python train.py --arch="dit" --model="text-conditioned image diffusion model" --dataset="photos with spoken descriptions (Open Images, Localized Narratives)" --train_examples=203450 --image_size=64 --horizontal_flip=true --conditioning="text" --objective="epsilon" --cond_dim=192 --tokenizer="word" --vocab_size=4585 --text_encoder_width=128 --text_encoder_layers=8 --text_encoder_norm="layernorm" --text_encoder_norm_position="pre" --text_encoder_activation="swiglu" --text_encoder_mlp_ratio=2 --text_encoder_head_dim=32 --text_encoder_fused_qkv=true --text_encoder_bias="all" --text_encoder_qk_norm=true --text_encoder_layer_scale_init=0.01 --text_encoder_parallel_block=false --text_encoder_inner_norm=false --text_encoder_drop_path=0.15 --text_encoder_positions="learned" --cond_dropout=0.1 --norm="layernorm" --activation="gelu" --mlp_ratio=2 --head_dim=64 --fused_qkv=false --qk_norm=true --inner_norm=false --patch_size=[4, 4] --layers=8 --width=192 --positions="relative_bias" --residual_init="none" --optimizer="muon" --muon_scale="spectral" --lr=0.022 --momentum=0.95 --nesterov=true --orthogonalizer="newton_schulz_5" --adamw_lr_other_params=0.00082 --grad_clip=0.5 --steps=11400 --batch_size=64 --epochs=3.6 --lr_schedule="wsd" --decay_fraction=0.2 --final_lr_fraction=0.01 --warmup_steps=2280 --weight_decay=0.02 --adamw_weight_decay_other_params=0.05
Rows from block 2 of the text encoder, named by matrix and row number. Rows with one number belong to one attention dimension. Each number is 128 + 32 x the weight over its row's rms, rounded and kept within 0 to 255. All counts start at 0. Numbers have three digits each. After the name is the row's rms in percent of the matrix's.
# v: attention query, key and value (stacked) (text_encoder.blocks.2.attn.qkv.weight, 384x128, the v third), inputs 0-63
# proj: attention output (text_encoder.blocks.2.attn.proj.weight, 128x128, transposed), outputs 0-63
v.19 068:113146164131121149116126123154109122141081140222175170123131134128144162124109179095096162108155146227155125116099072157103129116175035126122126047127115116141122089107159138116123134120117163
proj.19 069:141123139126129156170159135079087167158071161095157126173129084113123133130152107110102136137091128153175142100123162147093129198105200061154121129107119122133182158104130120115036170170153172
v.20 110:143133151153153092088135135162125112176216122118144143120101102146091182101056136157162169138119122116115100187147125105175077141055102140082089180142153077141158138128118146110149110118115096
proj.20 096:080174125124152109105168046163139067135117143165115074118153071124102108077094079109086127098109117147114107128137123109121182115163116071113168087179166145104102114124154127160106134135133119
v.21 070:134136129172131116166080163171114132172133124115121124141085133108146136159090107132148093076105085187095134150121113056178093125138083154080157181109140115108118106170052103118179097123143088
proj.21 067:125130177138139096127211093123161104108109164143123143107154075153098096128124084129082098140157125118104146199124122091141134118153136100170144103174181127136149115147114131076126088159133103
v.22 070:146149163143154206098087150162113181141045129133108148109124127177111196100163127117127114085127116172102157093119101089104161083142085113111123158106139132157101110107124141098161139115130143
proj.22 072:136119157107086140182170127089056153179141156121073159124167090161120044149148102130081137137107114167161150154126137163141135145163146101154164131115141123127165133102114071115108152169200167
v.23 051:113146100082100102120112092051150107142124162102100112151140099106167071120143065125104072107182146120101151111147132192088202124138143088123146110168146196089111164190147117172114172126119129
proj.23 051:094114078137115137131018139111115165112136119128119136115189196133135141133124193147134091141141128115122156135123161154074107130151150176103166152070098126174093104150130159143161145069093047
v.24 099:167103118161126117118131159103138086138169120138146049192147145112180123195121122091093168135133144134115182179119111163111132127142156108163163175119120120093120092167088139134143113129122103
proj.24 098:153096188154145084144108170143201082130122135092134136089117147127097152106118101145126139113146116094106112087118108101111136134106120123154111096170116103132155135167141160081151067120086034
v.25 091:122153162103119054184143151109123134146102131157129163128159127139126110158168095154090072139114172131152127065110075234063111126197133096116139076123132143142129130143108120119108157122160083
proj.25 096:075155068174169178156116130095134145139052096172147151148119130146121155168064144088181149121112170119131160133142150187114229140112111108131145114148113114139148107085128164111063133134126149
v.26 061:140121118138106116162076110091136101156107141156113102128161131138190114090099085146123114151154139178157147090128130116102180144168070111137199108150166154104111147193098116146161121117179104
proj.26 056:125113147138143147110133125106130148168063141096163165109195117137116109117119101109076092148167108077117134189124223109098087107144145101157129126137180162086161138142181185143116121109111104
v.27 106:156108117130139100106150114111142106133085148201136059129148098143201132162149104067094145141175171159128154105136128219050187097135150071171171092141142124097147107132114138129136164140132112
proj.27 092:113105149139110147142071193117102120161111096071137145098156189113122127163117100139063181120111117108128127120110125177113142112082175102126140111142091176122167147144169137111089131073117103
v.28 085:126122119146114106164135149146103108162171133124157099147095113096119142223075114103120109126131088105093149170139123157159065134103130130131132134138128132076150088138092113135075078139100123
proj.28 090:088104134159171089134107125156177081078170122147152072126068154112106195139124131159163108092111122078102140148121047101131180131090156114139114091131084123177089129142103126079133107121075071
v.29 070:119172123096065119152120164111104083094134082114134179128063135128107142121131156151160133113142127142104089166129149105176167141094146138095107141100106137188136132144158121143149133144086138
proj.29 076:149139066130140140107144115119163159071147145135094155181138098135170129126161155162188125118158178143150116056094051103094122149146110161158072141139140095129107100159096116140154110150083112
v.30 087:149137144114148148123112107074156144125090145169111097111191098113170131105157066103105106134132140124149130073153097144079188090183126072176170086123158117132139127115155126118156170080195119
proj.30 083:105126138107110175171117135082096124149111144111096157111144114175100083207102143063054147152107117109143139124118172172126125161162131139113185155132105139068095126120130114157111170131178174
v.31 082:134111125198139120146111164178098112166133105139114117147092135178093160211102146133132121098128082145085148128108153114159101143083110136086126192149127158108128094188078123129114072143095075
proj.31 081:096107174149138109131156085134142077105142120167120096130114118127113164101140078180148103092139129100086124170126083089146152127124138075171116089152159119179145152138121141087132091154111102
v.32 133:104139153145069135121123118143109115126109131154106134143123162156048168181138160117178121104094119103103140180113218068178124116049106155095169086114137101146140129154097148146152136133123178
proj.32 112:131190087134117116174135121132156087157161102131139140138104115126122108103143103122158192174137175111133108118147088153186128129123128132183128134157152111122118125130057115102122116147143116
v.33 049:118129126127152093111140135149161066088148094147134096107066154093062139134114113085150146162162127154135104154150122073128101160104173177107138129175093124117163112099068108123127125153149129
proj.33 050:147142165145125159081103150190136106122179167145147132147104169090089151175169172123130147117129136130146101083104119121134069067131159071155127136119119186146100078126102090120090132095092173
v.34 105:145125137135153063179152145097166116145024120088111090106098112138150075119114092152079149166124139092097151056128123168056166146172175124121128138134119163111153154091116126101159165106142119
proj.34 095:146164119185142155114141118144131149128167160107123174159186187115141118112040139111155150094165124128130128133143092069125114102154128132183187092110172080106124121165135128142120128104100132
v.35 099:105122127088173139160149126132135159087053131139140083127141141122140123134154126116107113071150145137135129046135085159031140122204135083140120098138141194111150132120106097096136112103147100
proj.35 096:133149114143118107167141073143140089142120097159092144166116095137136112168140142116116139129112115088170142158127122114166132145124160100132089145147149132125090116113116111117095162138102097
v.36 102:107153180164103117077164139142134149100138098133100103123106147078059150141111093138167095124058095093074123143136195079120158135009151235083152096114114112113135126142129107114155132124133172
proj.36 099:195141133134169127126123183158108173149176164110081107163159119137109141152098102112106146078092150154128096103116109091113136143161118160095134147163149083133124139161080121104118154150121099
v.37 071:169147151154081191119154135147134158118241131106113099099146110100166115168074106125121145115086136131122129172123105131143135178113169187118135126116082061105117124166164127135078105189171135
proj.37 079:134092148101167153112119235123116162093130172172099080103126117135085128126112094130107044097069151119099082072087159159118196140111099128063132168120065152126144135130154180167148100147136130
v.38 085:090172116223112124093164127114151135116175149112095107114132163090131138126087128146135116182096165121088127127123172091119118130097142164095203089157049184090154127128046131162142152135153107
proj.38 084:167155128157172131111055144155136115124139109160058105081084155117044175104123118087120141067102156119101084076121075107125133118085147169091167122101140162152107082176125169104087201130168088
v.39 130:153155115119123138155126175103117130142067156148095122125157107114219084127114112143090135083153140102125110076119134198044113131201143070124149125095134149092133125157092134131143122093122103
proj.39 113:138142090147154159150147139110111140166114069121064113101069124173106170087145113168119120157117120134110106170124092142150152151127128190095110123207103116118159132156143117130088148154184094
v.40 204:136119107113122143170149148091132138130100147103134118131147101149195076104118098130079123106136147141129133043127042211051133122228150065135119121110104186109141129139120147124139116099127077
proj.40 174:119138113111145125145098139118119130115109144139114141125116120143104106110107152134105093123120143126122125124127107150133145119129129117139155125149114125116108140132137119129145119162153125
v.41 096:086157110129056062083118086172181113099191149120141117096129141189141084134148135145108133157116139206128153146131093091216196155111112091177070096128157115140103131133144139133109137085121121
proj.41 108:072084108094112117125100076156121114069090185149125166098177121101126086151130133127147126157170125070153156173092150153182080128103147140153114110048160125127110107097142101131155148158109093
v.42 066:128120103063172126155112149100134090104049106157131119176096104090135118117134084107145123094218104146165110108157078132082110154200108122128113175188123120149176129129147151123149104123080146
proj.42 066:116138172091085183122128170159136136170130106143194117132064086110158113183204168172137158132131143137129148128146112122122111119152153095150079110173122124136063077132128115117075103190099212
v.43 124:132127167102058137088123110166107134095149116137140129167090149129130127109132139121163078132083076114101103216087167087162168121000137192085112133132119072146136093155150125109098138140127141
proj.43 137:153124121116132180093141155118111177145149089136145142121188116181142135092146087146133104122130141140123102100120152103099120125151141142087137128134138093119161120117095117128098053107113038
v.44 117:106149124154122108103132096172135138119170139140138132131121145126043182171110154134157089132088131135108134192139199069180078117041114189136145109125114113142112112124111103147135130126106188
proj.44 090:126144161149127100128140079120134095121154127107177120136120129106110187155150121118113162149132082131132151092146110150145138109119105106129107153107157132146122146145112096111114178106100114
v.45 086:107102107108130070137165158110168154105080148110119153116087156172109159127075124103156153060123142147082155142135076130080115123179147036094111082131135163100133143128097127104194100082138062
proj.45 090:122232075113104103172118110165127100150118119195102156101162105128127056117121115102125143172142188094194117145116105144163146143138152122145124128135167106147101109090111162082144170159149130
v.46 077:141125106065129133131110147172127141143147147118116094142120117089096143140136118123150083095146113133135098241134211140151064108103105143112114154127134084145123080175169111124134144071093161
proj.46 089:095136118159126145106154101130101149177129083103159123107137118153162195119177103156115117182154073159178165150136145151122153154136122132104077138167129109136126168110111102094129123118111073
v.47 103:141131133098105130130144143094149160125112130124102134090115110118128096146121066137123116088108131151120128096145053204063134127231134121149148094103082132122134132160162145102176110123107142
proj.47 102:109152090062105121148118209151122157119141168185141103112125085111149081147130150107118129159097154114144115121104132137151156181130126121109119151153113115140112115115128160117210167203101169
v.48 087:144072129109176084147168134065117115088158106151156074090105116141061156109145109135122066138161114127118116150137036162062188100155145152149086167116131158097143153097181138110130106165128125
proj.48 101:154138111086084106127155176096137106136180130122187147187158122149170094154082088106167196133144165137149154056156151097153127112144102059115118187077133113127086135092118130118089119116051111
v.49 120:136140088126140108198145145153140050163070119114107064116126129087181087157160104140071138108148150161140158034122058177069160140200139086183108121132124148150143128109083133147128139067159128
proj.49 128:123121171132160123129147096123143115116117134100146151144125133095130105154077153150118156113146127105135130118147113140180130125108123152207154127106154111090093160167143122102133147137119161
v.50 072:123114120165177093050089092169129201071168151097163060046160130124164131109131159164112143172077121147132093145084110153180175111109166121114097120111126161111110117136135083121120115113135097
proj.50 081:139101103111115113091105069134111139085125159082094162137200156156129162105101110120099086151129065105178142137134179084148087137132184148073126117082135134135162145112150132137146164066124014
v.51 118:113117164182122133101143137099118143120131118153123151138109172121066171129095151118176108149084112038080121197136132056142097103021118174107209137100123124146127127122073131122175136161136146
proj.51 115:197202112138119105141129134109139099136192111123117129155137126159155152125114127115142181132143165153121084076151110114099088110160116116125152153189123119139140123115068105132075137080145097
v.52 129:140122110110178146144144132128157175087054132122181099184122101076204053116147090147094068134139136095124150125132010161083156113184135089158144197156123147159165123115148119094136149108123097
proj.52 130:144132140109110149134124137116130128107151111112158152135169096196189154155128129156108148105159119124127146101156145102086110147160128111090135135185124070121109112116137073145078091106095078
v.53 105:129117173173150155124083128137074117116082133140170213115156115137153103149139151132108126136110113091137124122087139143139110103014145146111149155121139139150120092123062127203102157124125180
proj.53 134:163131132154146114135149093093148157109165084094175139142128155131098164070126144155119138140131122163112079101153133122101065088147131172158191123149114122113217163138107091115139068055148102
v.54 162:133091105140183100167141136084126127136140139091129118083130093109134102115091121115059158152166156140101137133107088206062123091204130055124131168131111192060112139092120121136109114132131062
proj.54 130:131109103143148080108129114086136125127141123133134130121120189092100149093085097089128123136145127139164140111130149134135157095106121127122143122045116163151140111097152158115115151053137074
v.55 114:099154137138096168038108102149100182113151119133130134177169155156151171119136148155181116102087114118146088119125224043168114137070126187087140062119132111119130122165161124099105129187107151
proj.55 109:130129115115126157125119162130123145153100115140060108109132093200099126126165113112099079067053135111075118152141124074109177198113180145063109142142133114120143135156144158151130134157160132
v.56 098:160101105165212120148143164125117136149190171121111099044171110135161166144121130136085177116138172137137124169132083182085097130217160092147133171125128153081113121113105118177116118118141087
proj.56 078:124105114133142092128124107089122100143122143103104085119094179118073169112088097141149098172118111114174147110128139157178172145107096140100093173088076161135151170083173142104121183074151103
v.57 082:131099133131223152106110121112098160104096147136120153045197100098121152127151103125107177097194153097162082089132140197065100159199124129112134131146163221046121131132129124134158101104114118
proj.57 074:112093119170102118136104085123131140157106083119117107141037131103072195068162105141116112171101084167162145122143139107150134141125127156061061140117079166179167171119142162133099187112153142
v.58 112:114136130114044139106117109212135110172236113105107095098109134121113120158153105123123102116065131171104128228127166066201135132039135157154135123114128052166098099167145130127114146131125150
proj.58 095:104070123125176138103141112143100173129133179132140094085176126112117160134110076165186098136152114117159131155109155180159143139123100165118136157124123118113124168111106092112167135126126063
v.59 140:098116121179139117041121105149137149089170149125151169107117133117061174142113160105168102136120122129092117210128179047186080128044115177108185122138082112114122101142132112151126115163115154
proj.59 125:150160140115104105115110147131140137094159144138156099124108132099084172123170123102088123126094134141147108076132127129104108124124141103079115147096097178170147126108121145126104149082149145
v.60 091:148128154159146120071141102106154209068164157140174114108157099120163070081099092169091080169113109156120108107117022204122208140139166174108096157118108193094145134136131123098105139125129146
proj.60 095:162094123067136140100100168098129194070137170144150146147184112154112157115114124132103100139104132114130108068100188082092064138150132132051144157121123103126181101098123117109125135111088031
v.61 095:145175092192064170138174104154137130119161136128123044163156145065114126164128134185124071126054123146118168058135137149154152161092094178150130075129088133145136133144142117124109114119173167
proj.61 115:133122194105167112146100169102135103069094131116102120136128107127126126161066137105048129091105119100066139079149097150127185162079095139100123156084135124118085147193157161127124168191117138
v.62 133:102129153143086114060085077144134129091134125139125176148114143137107141134138166128171113144089098094092131132102132059222160112027096144108118103099141062158103129136131113121116120156086149
proj.62 100:137137109101056107154101102121139119060139161110150163143189135141155103129129167124132121163138117092126144155129113109112061137162141121117131085110149112110158116113111106157112086104111106
v.63 072:134165123170076170163088153112099138152194118119096131140129161164100207146069134086167165096084115169136143162125186035141085129127123159074147098133090107112140140169101117161134119141127139
proj.63 092:136139154120168142125121170139145122163083160187124087091100113094062101111151115136172049088090151122156087116094131157151198124120123101153129152128119155138136125126126205068160147190162163
v.64 075:163110069090155190076132133092135114130197119186181122123108099173192097107162140157111132160110107111164080118165095176167150143085106138145122133111128131174127065088155132134085092030136121
proj.64 055:152128103086112068155104116129133111159123165046098102061186155143098105143176189102165129146112087107083093119082072089139038144150217069136125054176102162075100104087083114121124138144106135
v.65 058:133125127141113111108178127101147086167118098213133117184134122162168178130132114178109156152119062139116163030130113155136100156115138133129108107122089158121142130119093157167125183107134113
proj.65 055:133126059095103099163103130161114073163109120124163103076120096110091065151146106123165125076121094131113170180125106107100117210104127118126093178220123138173114096115150157120113161120118093
v.66 089:093107137106120133084136111149119153160150159097093129095124163141094070132126166141137111127191096130090123149096181066123131144134101136133096181132140076088079127115138138137134115163115178
proj.66 094:110111168159132110132142100119131109084153079164131153168119169104156164114147123158117138133169160108142099081144178142121117102114185107150146185049101139211161117203123136150116197111084108
v.67 071:181169115109121121141126144211139111118113121069107153098054083060098071179186083105142126104062124101112106149168127041182160140138196180110147160147164106166141139154175100139155136164161132
proj.67 065:086120207156175134101129151156111173126166135192127132129157083081139162192141115129138158159142147145087143128084125166109136096120070119138141115097174128118128126102158061081096111129115146
v.68 067:104099086136150151140116126072111148177149124246129143087165130168170124118110144154098177130169138137153130147141099171055126154154079124089088103101173158098111117126065111067110135089120125
proj.68 067:180205136125089138083140096105158049119082083125103128110101093152124147100113139118125107119119134078161109102145139087162140103087150142133120109227157143125121098142129168162119111104114158
v.69 083:079105056123156146147140116174121078151172128215133102048144115173109128094092132141116158136142153201138111071117092169145139123137126136147145099106163155111131098125104096168144130125126164
proj.69 085:131102074156120083096140070156151079141109111103145150106137146076077096098127084113165132146136124121154154176134153131104067130095166111138089113164148171124163131087175144103110122136103141
v.70 096:098079105155150113169083114089115123160086148203150095172147139110150119117117105147087117154169115152117137089116116171090113138182104124135118122115160178065133127143084149092160176139157099
proj.70 091:132144082113120127089134093138108063122078103091125155077109125164101081084088100121131126085173078118133169123118145120105210124094114107140114087197149144144131079143151168140101082131101130
v.71 072:156119080122140135109138093145146077072138126143163102169126146196149143134142164181169049099129109190135126074131120151167159116112168123129131121117097155211126097096136100114142098057140110
proj.71 071:105076085081133051147140127112147145127128157101149133100188090147082065132129112130175135081143082180101155134080136104074115218107191116167088141105132164161119111102135194083121095179129123
v.72 132:089054119137160106144069154138094128148121142136129134103142151110131079127100098093105124135148186161156108134103114167045139121179096136156151115145157144115115124180134100142151151148087163
proj.72 105:156140053150120106095132107139141083130110109086105200107130213120110103076095133112105105181172104093183151152121117150135129101108131108133126087179108118063129149099159108101152126129095136
v.73 071:160100086096156162087133144097140062142179149193148082111123128107151143132185115145126079153112115117154112070145086124147135140188167131155139141131132141141132087092141135128132152091138143
proj.73 066:112102134096137044124118116149126101156128112123138136038173104091093093143129108117164179085160095112107181120089147147094133232121147117141080110154109148150125052133137135058121126123073132
v.74 064:150152124092103136035157117162129110142129151109118126068081124122095108131114205150164084094100091136071105137146176127204112115063139162149130141146108067153090120126172160150115093083119143
proj.74 054:077073160135142106101145149120145127121168093143100121143166167097188147165155135170148138111146140151105104125105156120101124174109204120145109157027110160166105127130137132110133189182106105
v.75 116:078105167135128085146105145114118144131086141140096152105151125119123093069088106078095187092167177131145125150092088186038147109169117114155134069118132109104090123152112112150128165190094169
proj.75 090:179153046134094115104182119095144104133077118104095153145062134131124133110056137125087088148086150132201174129149155098182111107106123156113123134167120112087082136135145132173125143111139184
v.76 074:150127085095159152144143121124178112178133099204139102108128105168171158087069131144128158159124107151138101097172169156138156127155138184111142101091154136093107125126083163108129126160167107
proj.76 074:164150133140081102067145101154113072132085127123098140082115107127101117106133094107135159113148153145139122148129188130088115167100117124110118127191169164145151090186150132148083084110132168
v.77 057:110140089140126111131141129151139102111121105209123063139141082133146152044103083160112168133111134076152098071159117184144114118166173096150138128086144115120122109137153166139158132162179118
proj.77 060:139117105085118090127087117143130128158118153144146140133144064118075128141094110105140121088141092156121098137185130120101126207126148132152125137179152142135180104104144139154083128142177162
v.78 066:121099172144185079170096159116193104136125120119148118166136133120161122118071116069130153144129154156147125159113125157062161107168137132151180074151141111109105124172095125163150143188107147
proj.78 051:177156053128074078087172137119127093116089173081099162096127182154117087091076140090088139180123142142180156150110132135123115112122078141088146145162124146086124156120163096152156066094166166
v.79 067:131147090100091110117185165143179109126164107126157100187075127117124132168144125138142086140095106158144153088136081074181179148122149144131155153150122162119154153140039187139108125082153156
proj.79 070:106117160165157079170127066127090123147142128129172105134115040101097092115174121117148196149135154167129177117122117147111111143136087121157113150134148102190083118159110172096072120101088104
v.80 121:162153065099135210098163100100128137174180126138148124120112124125131202147144182154141108151100092112114111138156189104210089142119109146106127159110143105109141121079118138065106103091140094
proj.80 100:135175223130135159140128127149132117135150115148153063104126118139161144112197082123144167087117136085084061118131141146112150120134148105088135119098121165148174117169092127130127127113143094
v.81 076:135137082108132150165157149075170105150181115200147091152117087159171173082122104092126156154127125125164107172156095176134140125111141130137161039113118118158131104108085135137090121133148135
proj.81 069:174128105095117079109170118113107150172113174081166086074115107128094093115161134079126142156073120132137173142111119102128080155131082141076101102169127140095104142133091121124124094058127161
v.82 060:077132147165112094214140132102118144145145132177107143157146134122129196082091084097098236134141147115129114124104121153090126126154128092140160088116114137095141123133096110134136160209129126
proj.82 051:188169100132108157125119099116115110140118139108164158148074152104110125128120151086099110168083175091174136163152122148148082084114086176109122127179145102127193150187104110141094149031152113
v.83 120:076099176113141086165088143169137124130044138104110145114136143098110060123129085088092129106176182160155145096096082145035160115161103147156134102132121138106129133166126119154150170167104158
proj.83 092:113120022165120136128178156145128130123079124111113166115112136137101092094055126137110105144137130156182203160109131148150151092125070122129126109163114095085074138118167124118123112167084178
v.84 065:138119088118099153196132140155102125125223119169112080186116148123120149182122096139188084171114129183112133150170162072142166151094108165064143138164129175149182160127113105114131113146178102
proj.84 070:099099152140155125094087091162079132125150089148163142141160164101107112130182082101099126168155118128126117148125101164055139130155094098125101113125150122162180134124140097074115082074079070
v.85 112:143184107138118138133188127133154121149133106160139127106125089165141181086102137131123206112095124099153124116147139154163113129094156121118139102107120104125130100102139134108091087104139114
proj.85 088:146162166114114119124128164119131127154111167151153072101123081136135153150146133122157114108058135126093092138139133104172078164105127157083127139151157169113152152144112136155086132143176163
v.86 060:133162122110124125161144139118183136186087113145145074147152092109160123103097086094087179166152120113156150095137152122140136121150123170125146112106150144046146153125087219106129143177172117
proj.86 060:137163161160108131107148117164080092138081129116140088094072075140111131091124086108114163100134133151099145122152164138130160115128055125075147124173137136142129126212121138186065096119124172
v.87 057:065166129096078099136153109196111103118081145158075107089122168086087132147131179150140127081154119173074182093094095110129134133127131136105120147112109117085131193081077153106143134123136150
proj.87 054:058084129157170116146154120128128136127105075181188120178098038105115126116112077173096134070153156176162174136171163118116194137113138118157107155098150120196095121145154201126063147148080131
v.88 072:177139080111154155096137138110149078089226115130159123148103160107120152166195135129170073134066139122170133192148098076159123109118182113126180127126125119147135110107101104152131084087124158
proj.88 068:123119198130143081168117119106165193149208184139160094122152102103104128129183146106152194158113144148133129130118080142098125143179134150138131132087117095131118139088104106057161110104162106
v.89 107:110072163114151101168080136118135159111063137071125133174134140125120104100099090079112069138184128147118116121102115156064163125180095136130133106131125135157117152141126119138161178195128148
proj.89 089:143101021115110105148186125135097158092098143102120181132131161168102052081084117114090116156159105161175191124101151147116129112161068095133141124108104104116108101131112125138158089104106167
v.90 075:152172132131161104161139131130202093103103122106148106117115107143129198070064156099153116084102125118127074077136139188161147105164165131149185096116109088173121114115181123126177094149144116
proj.90 068:128131088101098068123183180117156150117083159119126166101197099148125078139077134105140135117133111153118125160102170148120093162117123150126112138092141183108171111125148151129116090160184189
v.91 066:165073114164130166140101138003096175168196136115157118186145078085185193119155084111114114188100124095129106166149110136132102150167095106121117088153145161117143126139090125114071190116114112
proj.91 065:205167150091122165114114082118094106139154133090116104105094167137136129121160137079119120171083121057125145118120099132145103099142072150091121097179122112065106129126090094129183097039143096
v.92 075:132174145080101187115177121095127163131166121122137145090157115175120188095078156115133167131122124144138127122120143133179174114076120138089143121107099136106126118063116148097089076077132123
proj.92 067:169162196163089135145115084117087119126123096089126092158099144130150152116179128122121133143086188120113076102124150135148038130158167159096103131095113132151158159212069157142121145105116123
v.93 059:099091182089109111110082172096132169123074128174124089149137156151107065124086073090091137169153127119137126121110160151057164123097115152143112128131107139075117164166139184130153151141132134
proj.93 050:129117090142100122116102110139070101167086086072115173112114184136126104079115141145094127127185105148139130109143108123133167180155142100130125114159100092168123121158122129145127172143059128
v.94 047:121134126169142143118136104091121161115072139166158129091192128177146124101100104171098170157177115080160133124143187179088066108143130130135074154074126171091122131149135165080151126110109084
proj.94 042:158173159125094166121093125156123063132094104098077123109075110174136143109102130148150140044184108114089103117175136089182180161094162138138137097198124120141138108176109169195111145190155162
v.95 079:135145109121094169153147113152089116168155110178121076095176131193083153165082152135150153157107128229104165094128174095179161128054156144070143115125143177096163123101143118116136090111160114
proj.95 077:103108166162120142052096087136110081111123076119160114128144208085127136113159067133131102138123121130088099146123149139067099152120158145088091160104151173195220163131177161086137112126092085
v.96 127:147149183132167112171140121112099170107085126159112112091125155140117097092142127150147086144138126145112112103116152115101134153118123161103190155108107161137122114162129132084087134108106166
proj.96 164:165100136153111124190133099126144146120100062133156110126096137098117111164101098142108127159106092099162134114149119179156164117138144182160130102169112100113123113128133136155131156146162096
v.97 116:169119155127118122084148115166092179129083150193137194167156114088098068132169168138134140146161120097121130097105142141173061119134130093147188105080157096119128122112109129103119144172125089
proj.97 123:175101135186117124176120160168127134158116127122090160093113154182076150153074179121142118166070107133077153152093098227175159123126127113119133104044097120076142112157064130077101110153158132
v.98 098:091124146118151149166123095198124156116199121110123143182121112124134071133202131143130089179118136152127183099150080118103170155101099093106127108121127174118092110143176126096071156156117163
proj.98 101:128198090089052141150142149149117119107090153206094190108123152142114105143141153181193096080130172164097147168131114103085104150132098149073110141122117096127150125131128104127148141112100149
v.99 130:112117199121148135131127111209119160125228136126135136080137125140138144108136147135149158133133112159128127163135169099090172112102099134074153080164135157093116113178179126132137134098119156
proj.99 133:091146049146184172101226093127122137144151120157111068139137071158162157155132130130154146130162110141094120160135150155138158118112110151100141147150105103150074087091165103110141082166128072
v.100 116:102126097123074112181117130212081121191203111135132122139150107124162130126108117121097080188148114167100175114141158127093097137109103110087086088162136147128124139136163111172122107142125169
proj.100 117:130104110139163109095193135079111061103087131169128145142078114145127137094165090100138130125131104213081158137168113074121133160097142173105157119082139125140099137148097182085148139128090133
v.101 087:113105162071166122118069127142155099114166124157144003119097144128079145157119133125135166183088125073081143154136119165104218089152101103130111138111084169115130187142146115170117150152114099
proj.101 108:146116075180171171178153120168089113097086107141106128164128156152130110125157184119080129177119074086097086101170129049112140171158116181107117170094116129121151127082117130158074093090122151
v.102 103:112121053162113140157124101084111121161158088177122121080098140097097105142197111117127063142142106129178126054122100110083135149160147125129079154131129128086139108121127164146140137191123123
proj.102 107:131161125109070128140062113077124058123156128116113145171124209157119148092124130114103119080155149152048114117135149056096145151094073111136212114118161102123129145104104100147182179101046126
v.103 160:128146149134143082147083120152155142114174118135152157118128136171146085108186129129142083191160121137134153135130144077135170136064102168134107128108138154145124119123101134113134152130116137
proj.103 171:127118103124091145162125159169108093131123145152148160089103109170138132131146165185109133162147100122122122125097158158117107107124091090173148134121137119125153128111118134148124135169120137
v.104 097:077165150137080126176155141171127133085225138158163095124179155149172110119118123129134089167152086159111170056170142101104138164128122122150066060147139172104146124162134108151101111127142132
proj.104 114:100128084170151144123134147098140075134063118189123144132101096164134126138163093116114130108181084188086129129155149124106135168100138150134154138121147109130092116117065155082150193166063086
v.105 118:131168129170095131131202087107063214154098122141159197092164158167116080115137129156122086089164106105141161089130199140116086135081144102145145060110168169088139117129093149110096138177115145
proj.105 142:159140098181108116189126150133168116172128088134104126164089165136126168084089076129138142171132136097112078183111181196139124127125096114124129107100128149042101156168054110102145096185102097
v.106 112:131116073146096106119142150057088144132057098139140076171136110127096139152123120086102211147145151095127114151139116119129037109149174085188123197129117082142106121091092125103138094087113127
proj.106 101:110133187148113136140103117070122111097120124106115148110097127191142159134139118136101124124173096141137156125111068092117107132110118072214171104172145099171116140110106099136135153116103111
v.107 223:161146104152157085190090133178135126126137120161147158106140155120141059117132113130134094170117133166146166141123148087119170137102098135094142149126138165155146128159100129127153121089106127
proj.107 226:119137137115118130103115120163113120114139163099128148115100139095114103119100106135108129139150139126161152099131105130104135133111124098160107133127125144140163161129144155135090125105151133
v.108 118:088104100135136132091118135111142108099072124197108122186100118142102092071155139106107109147221125088121088125113142139229062134099154142175102136087162107127122114106107134112111148182129146
proj.108 128:158112191112056131160113158093177118129104114124175169112107146099104111075136133137134139153140143183096172117116106135134080091133143085146122127077144135156157163133096205130171167145109119
v.109 116:094149145169131093085108155132154143119077113135126241182139151182142110100154104140133090105205115081146133087124120150205036133108135142187130117091181073145116132111135103127125133159123113
proj.109 145:167120173111050074159087164153138140139112115169171203059121129093097135125141154223156100131128160132130136119123139208139096097134109078190093103145155111120163147177120189127121156184112099
v.110 123:158141170111097110116107163148117159100160151139142187193165100074125118164145097135132149123139126117157177111145137105176081149110098124175121085114147075103136129099147141123108114081123089
proj.110 133:102136121139151142124099173189140139133075172163115161010129105131109127177132148196167094141138109193142177151115094206119129159138106097152082144089148111111129085143125114062078134159103128
v.111 105:083105148153162134140094123140171089192155157093160137061065110126174101126147149136124140091096100178129163110104117182113185138139141159055153157147090164119145084131129117149105127104099074
proj.111 120:141148111126154123114168129125113152112137102147133132135195151076100102139126159098116149081100124095169135067166143092115160112186158171065096117192117102132181101103128141179132145070168155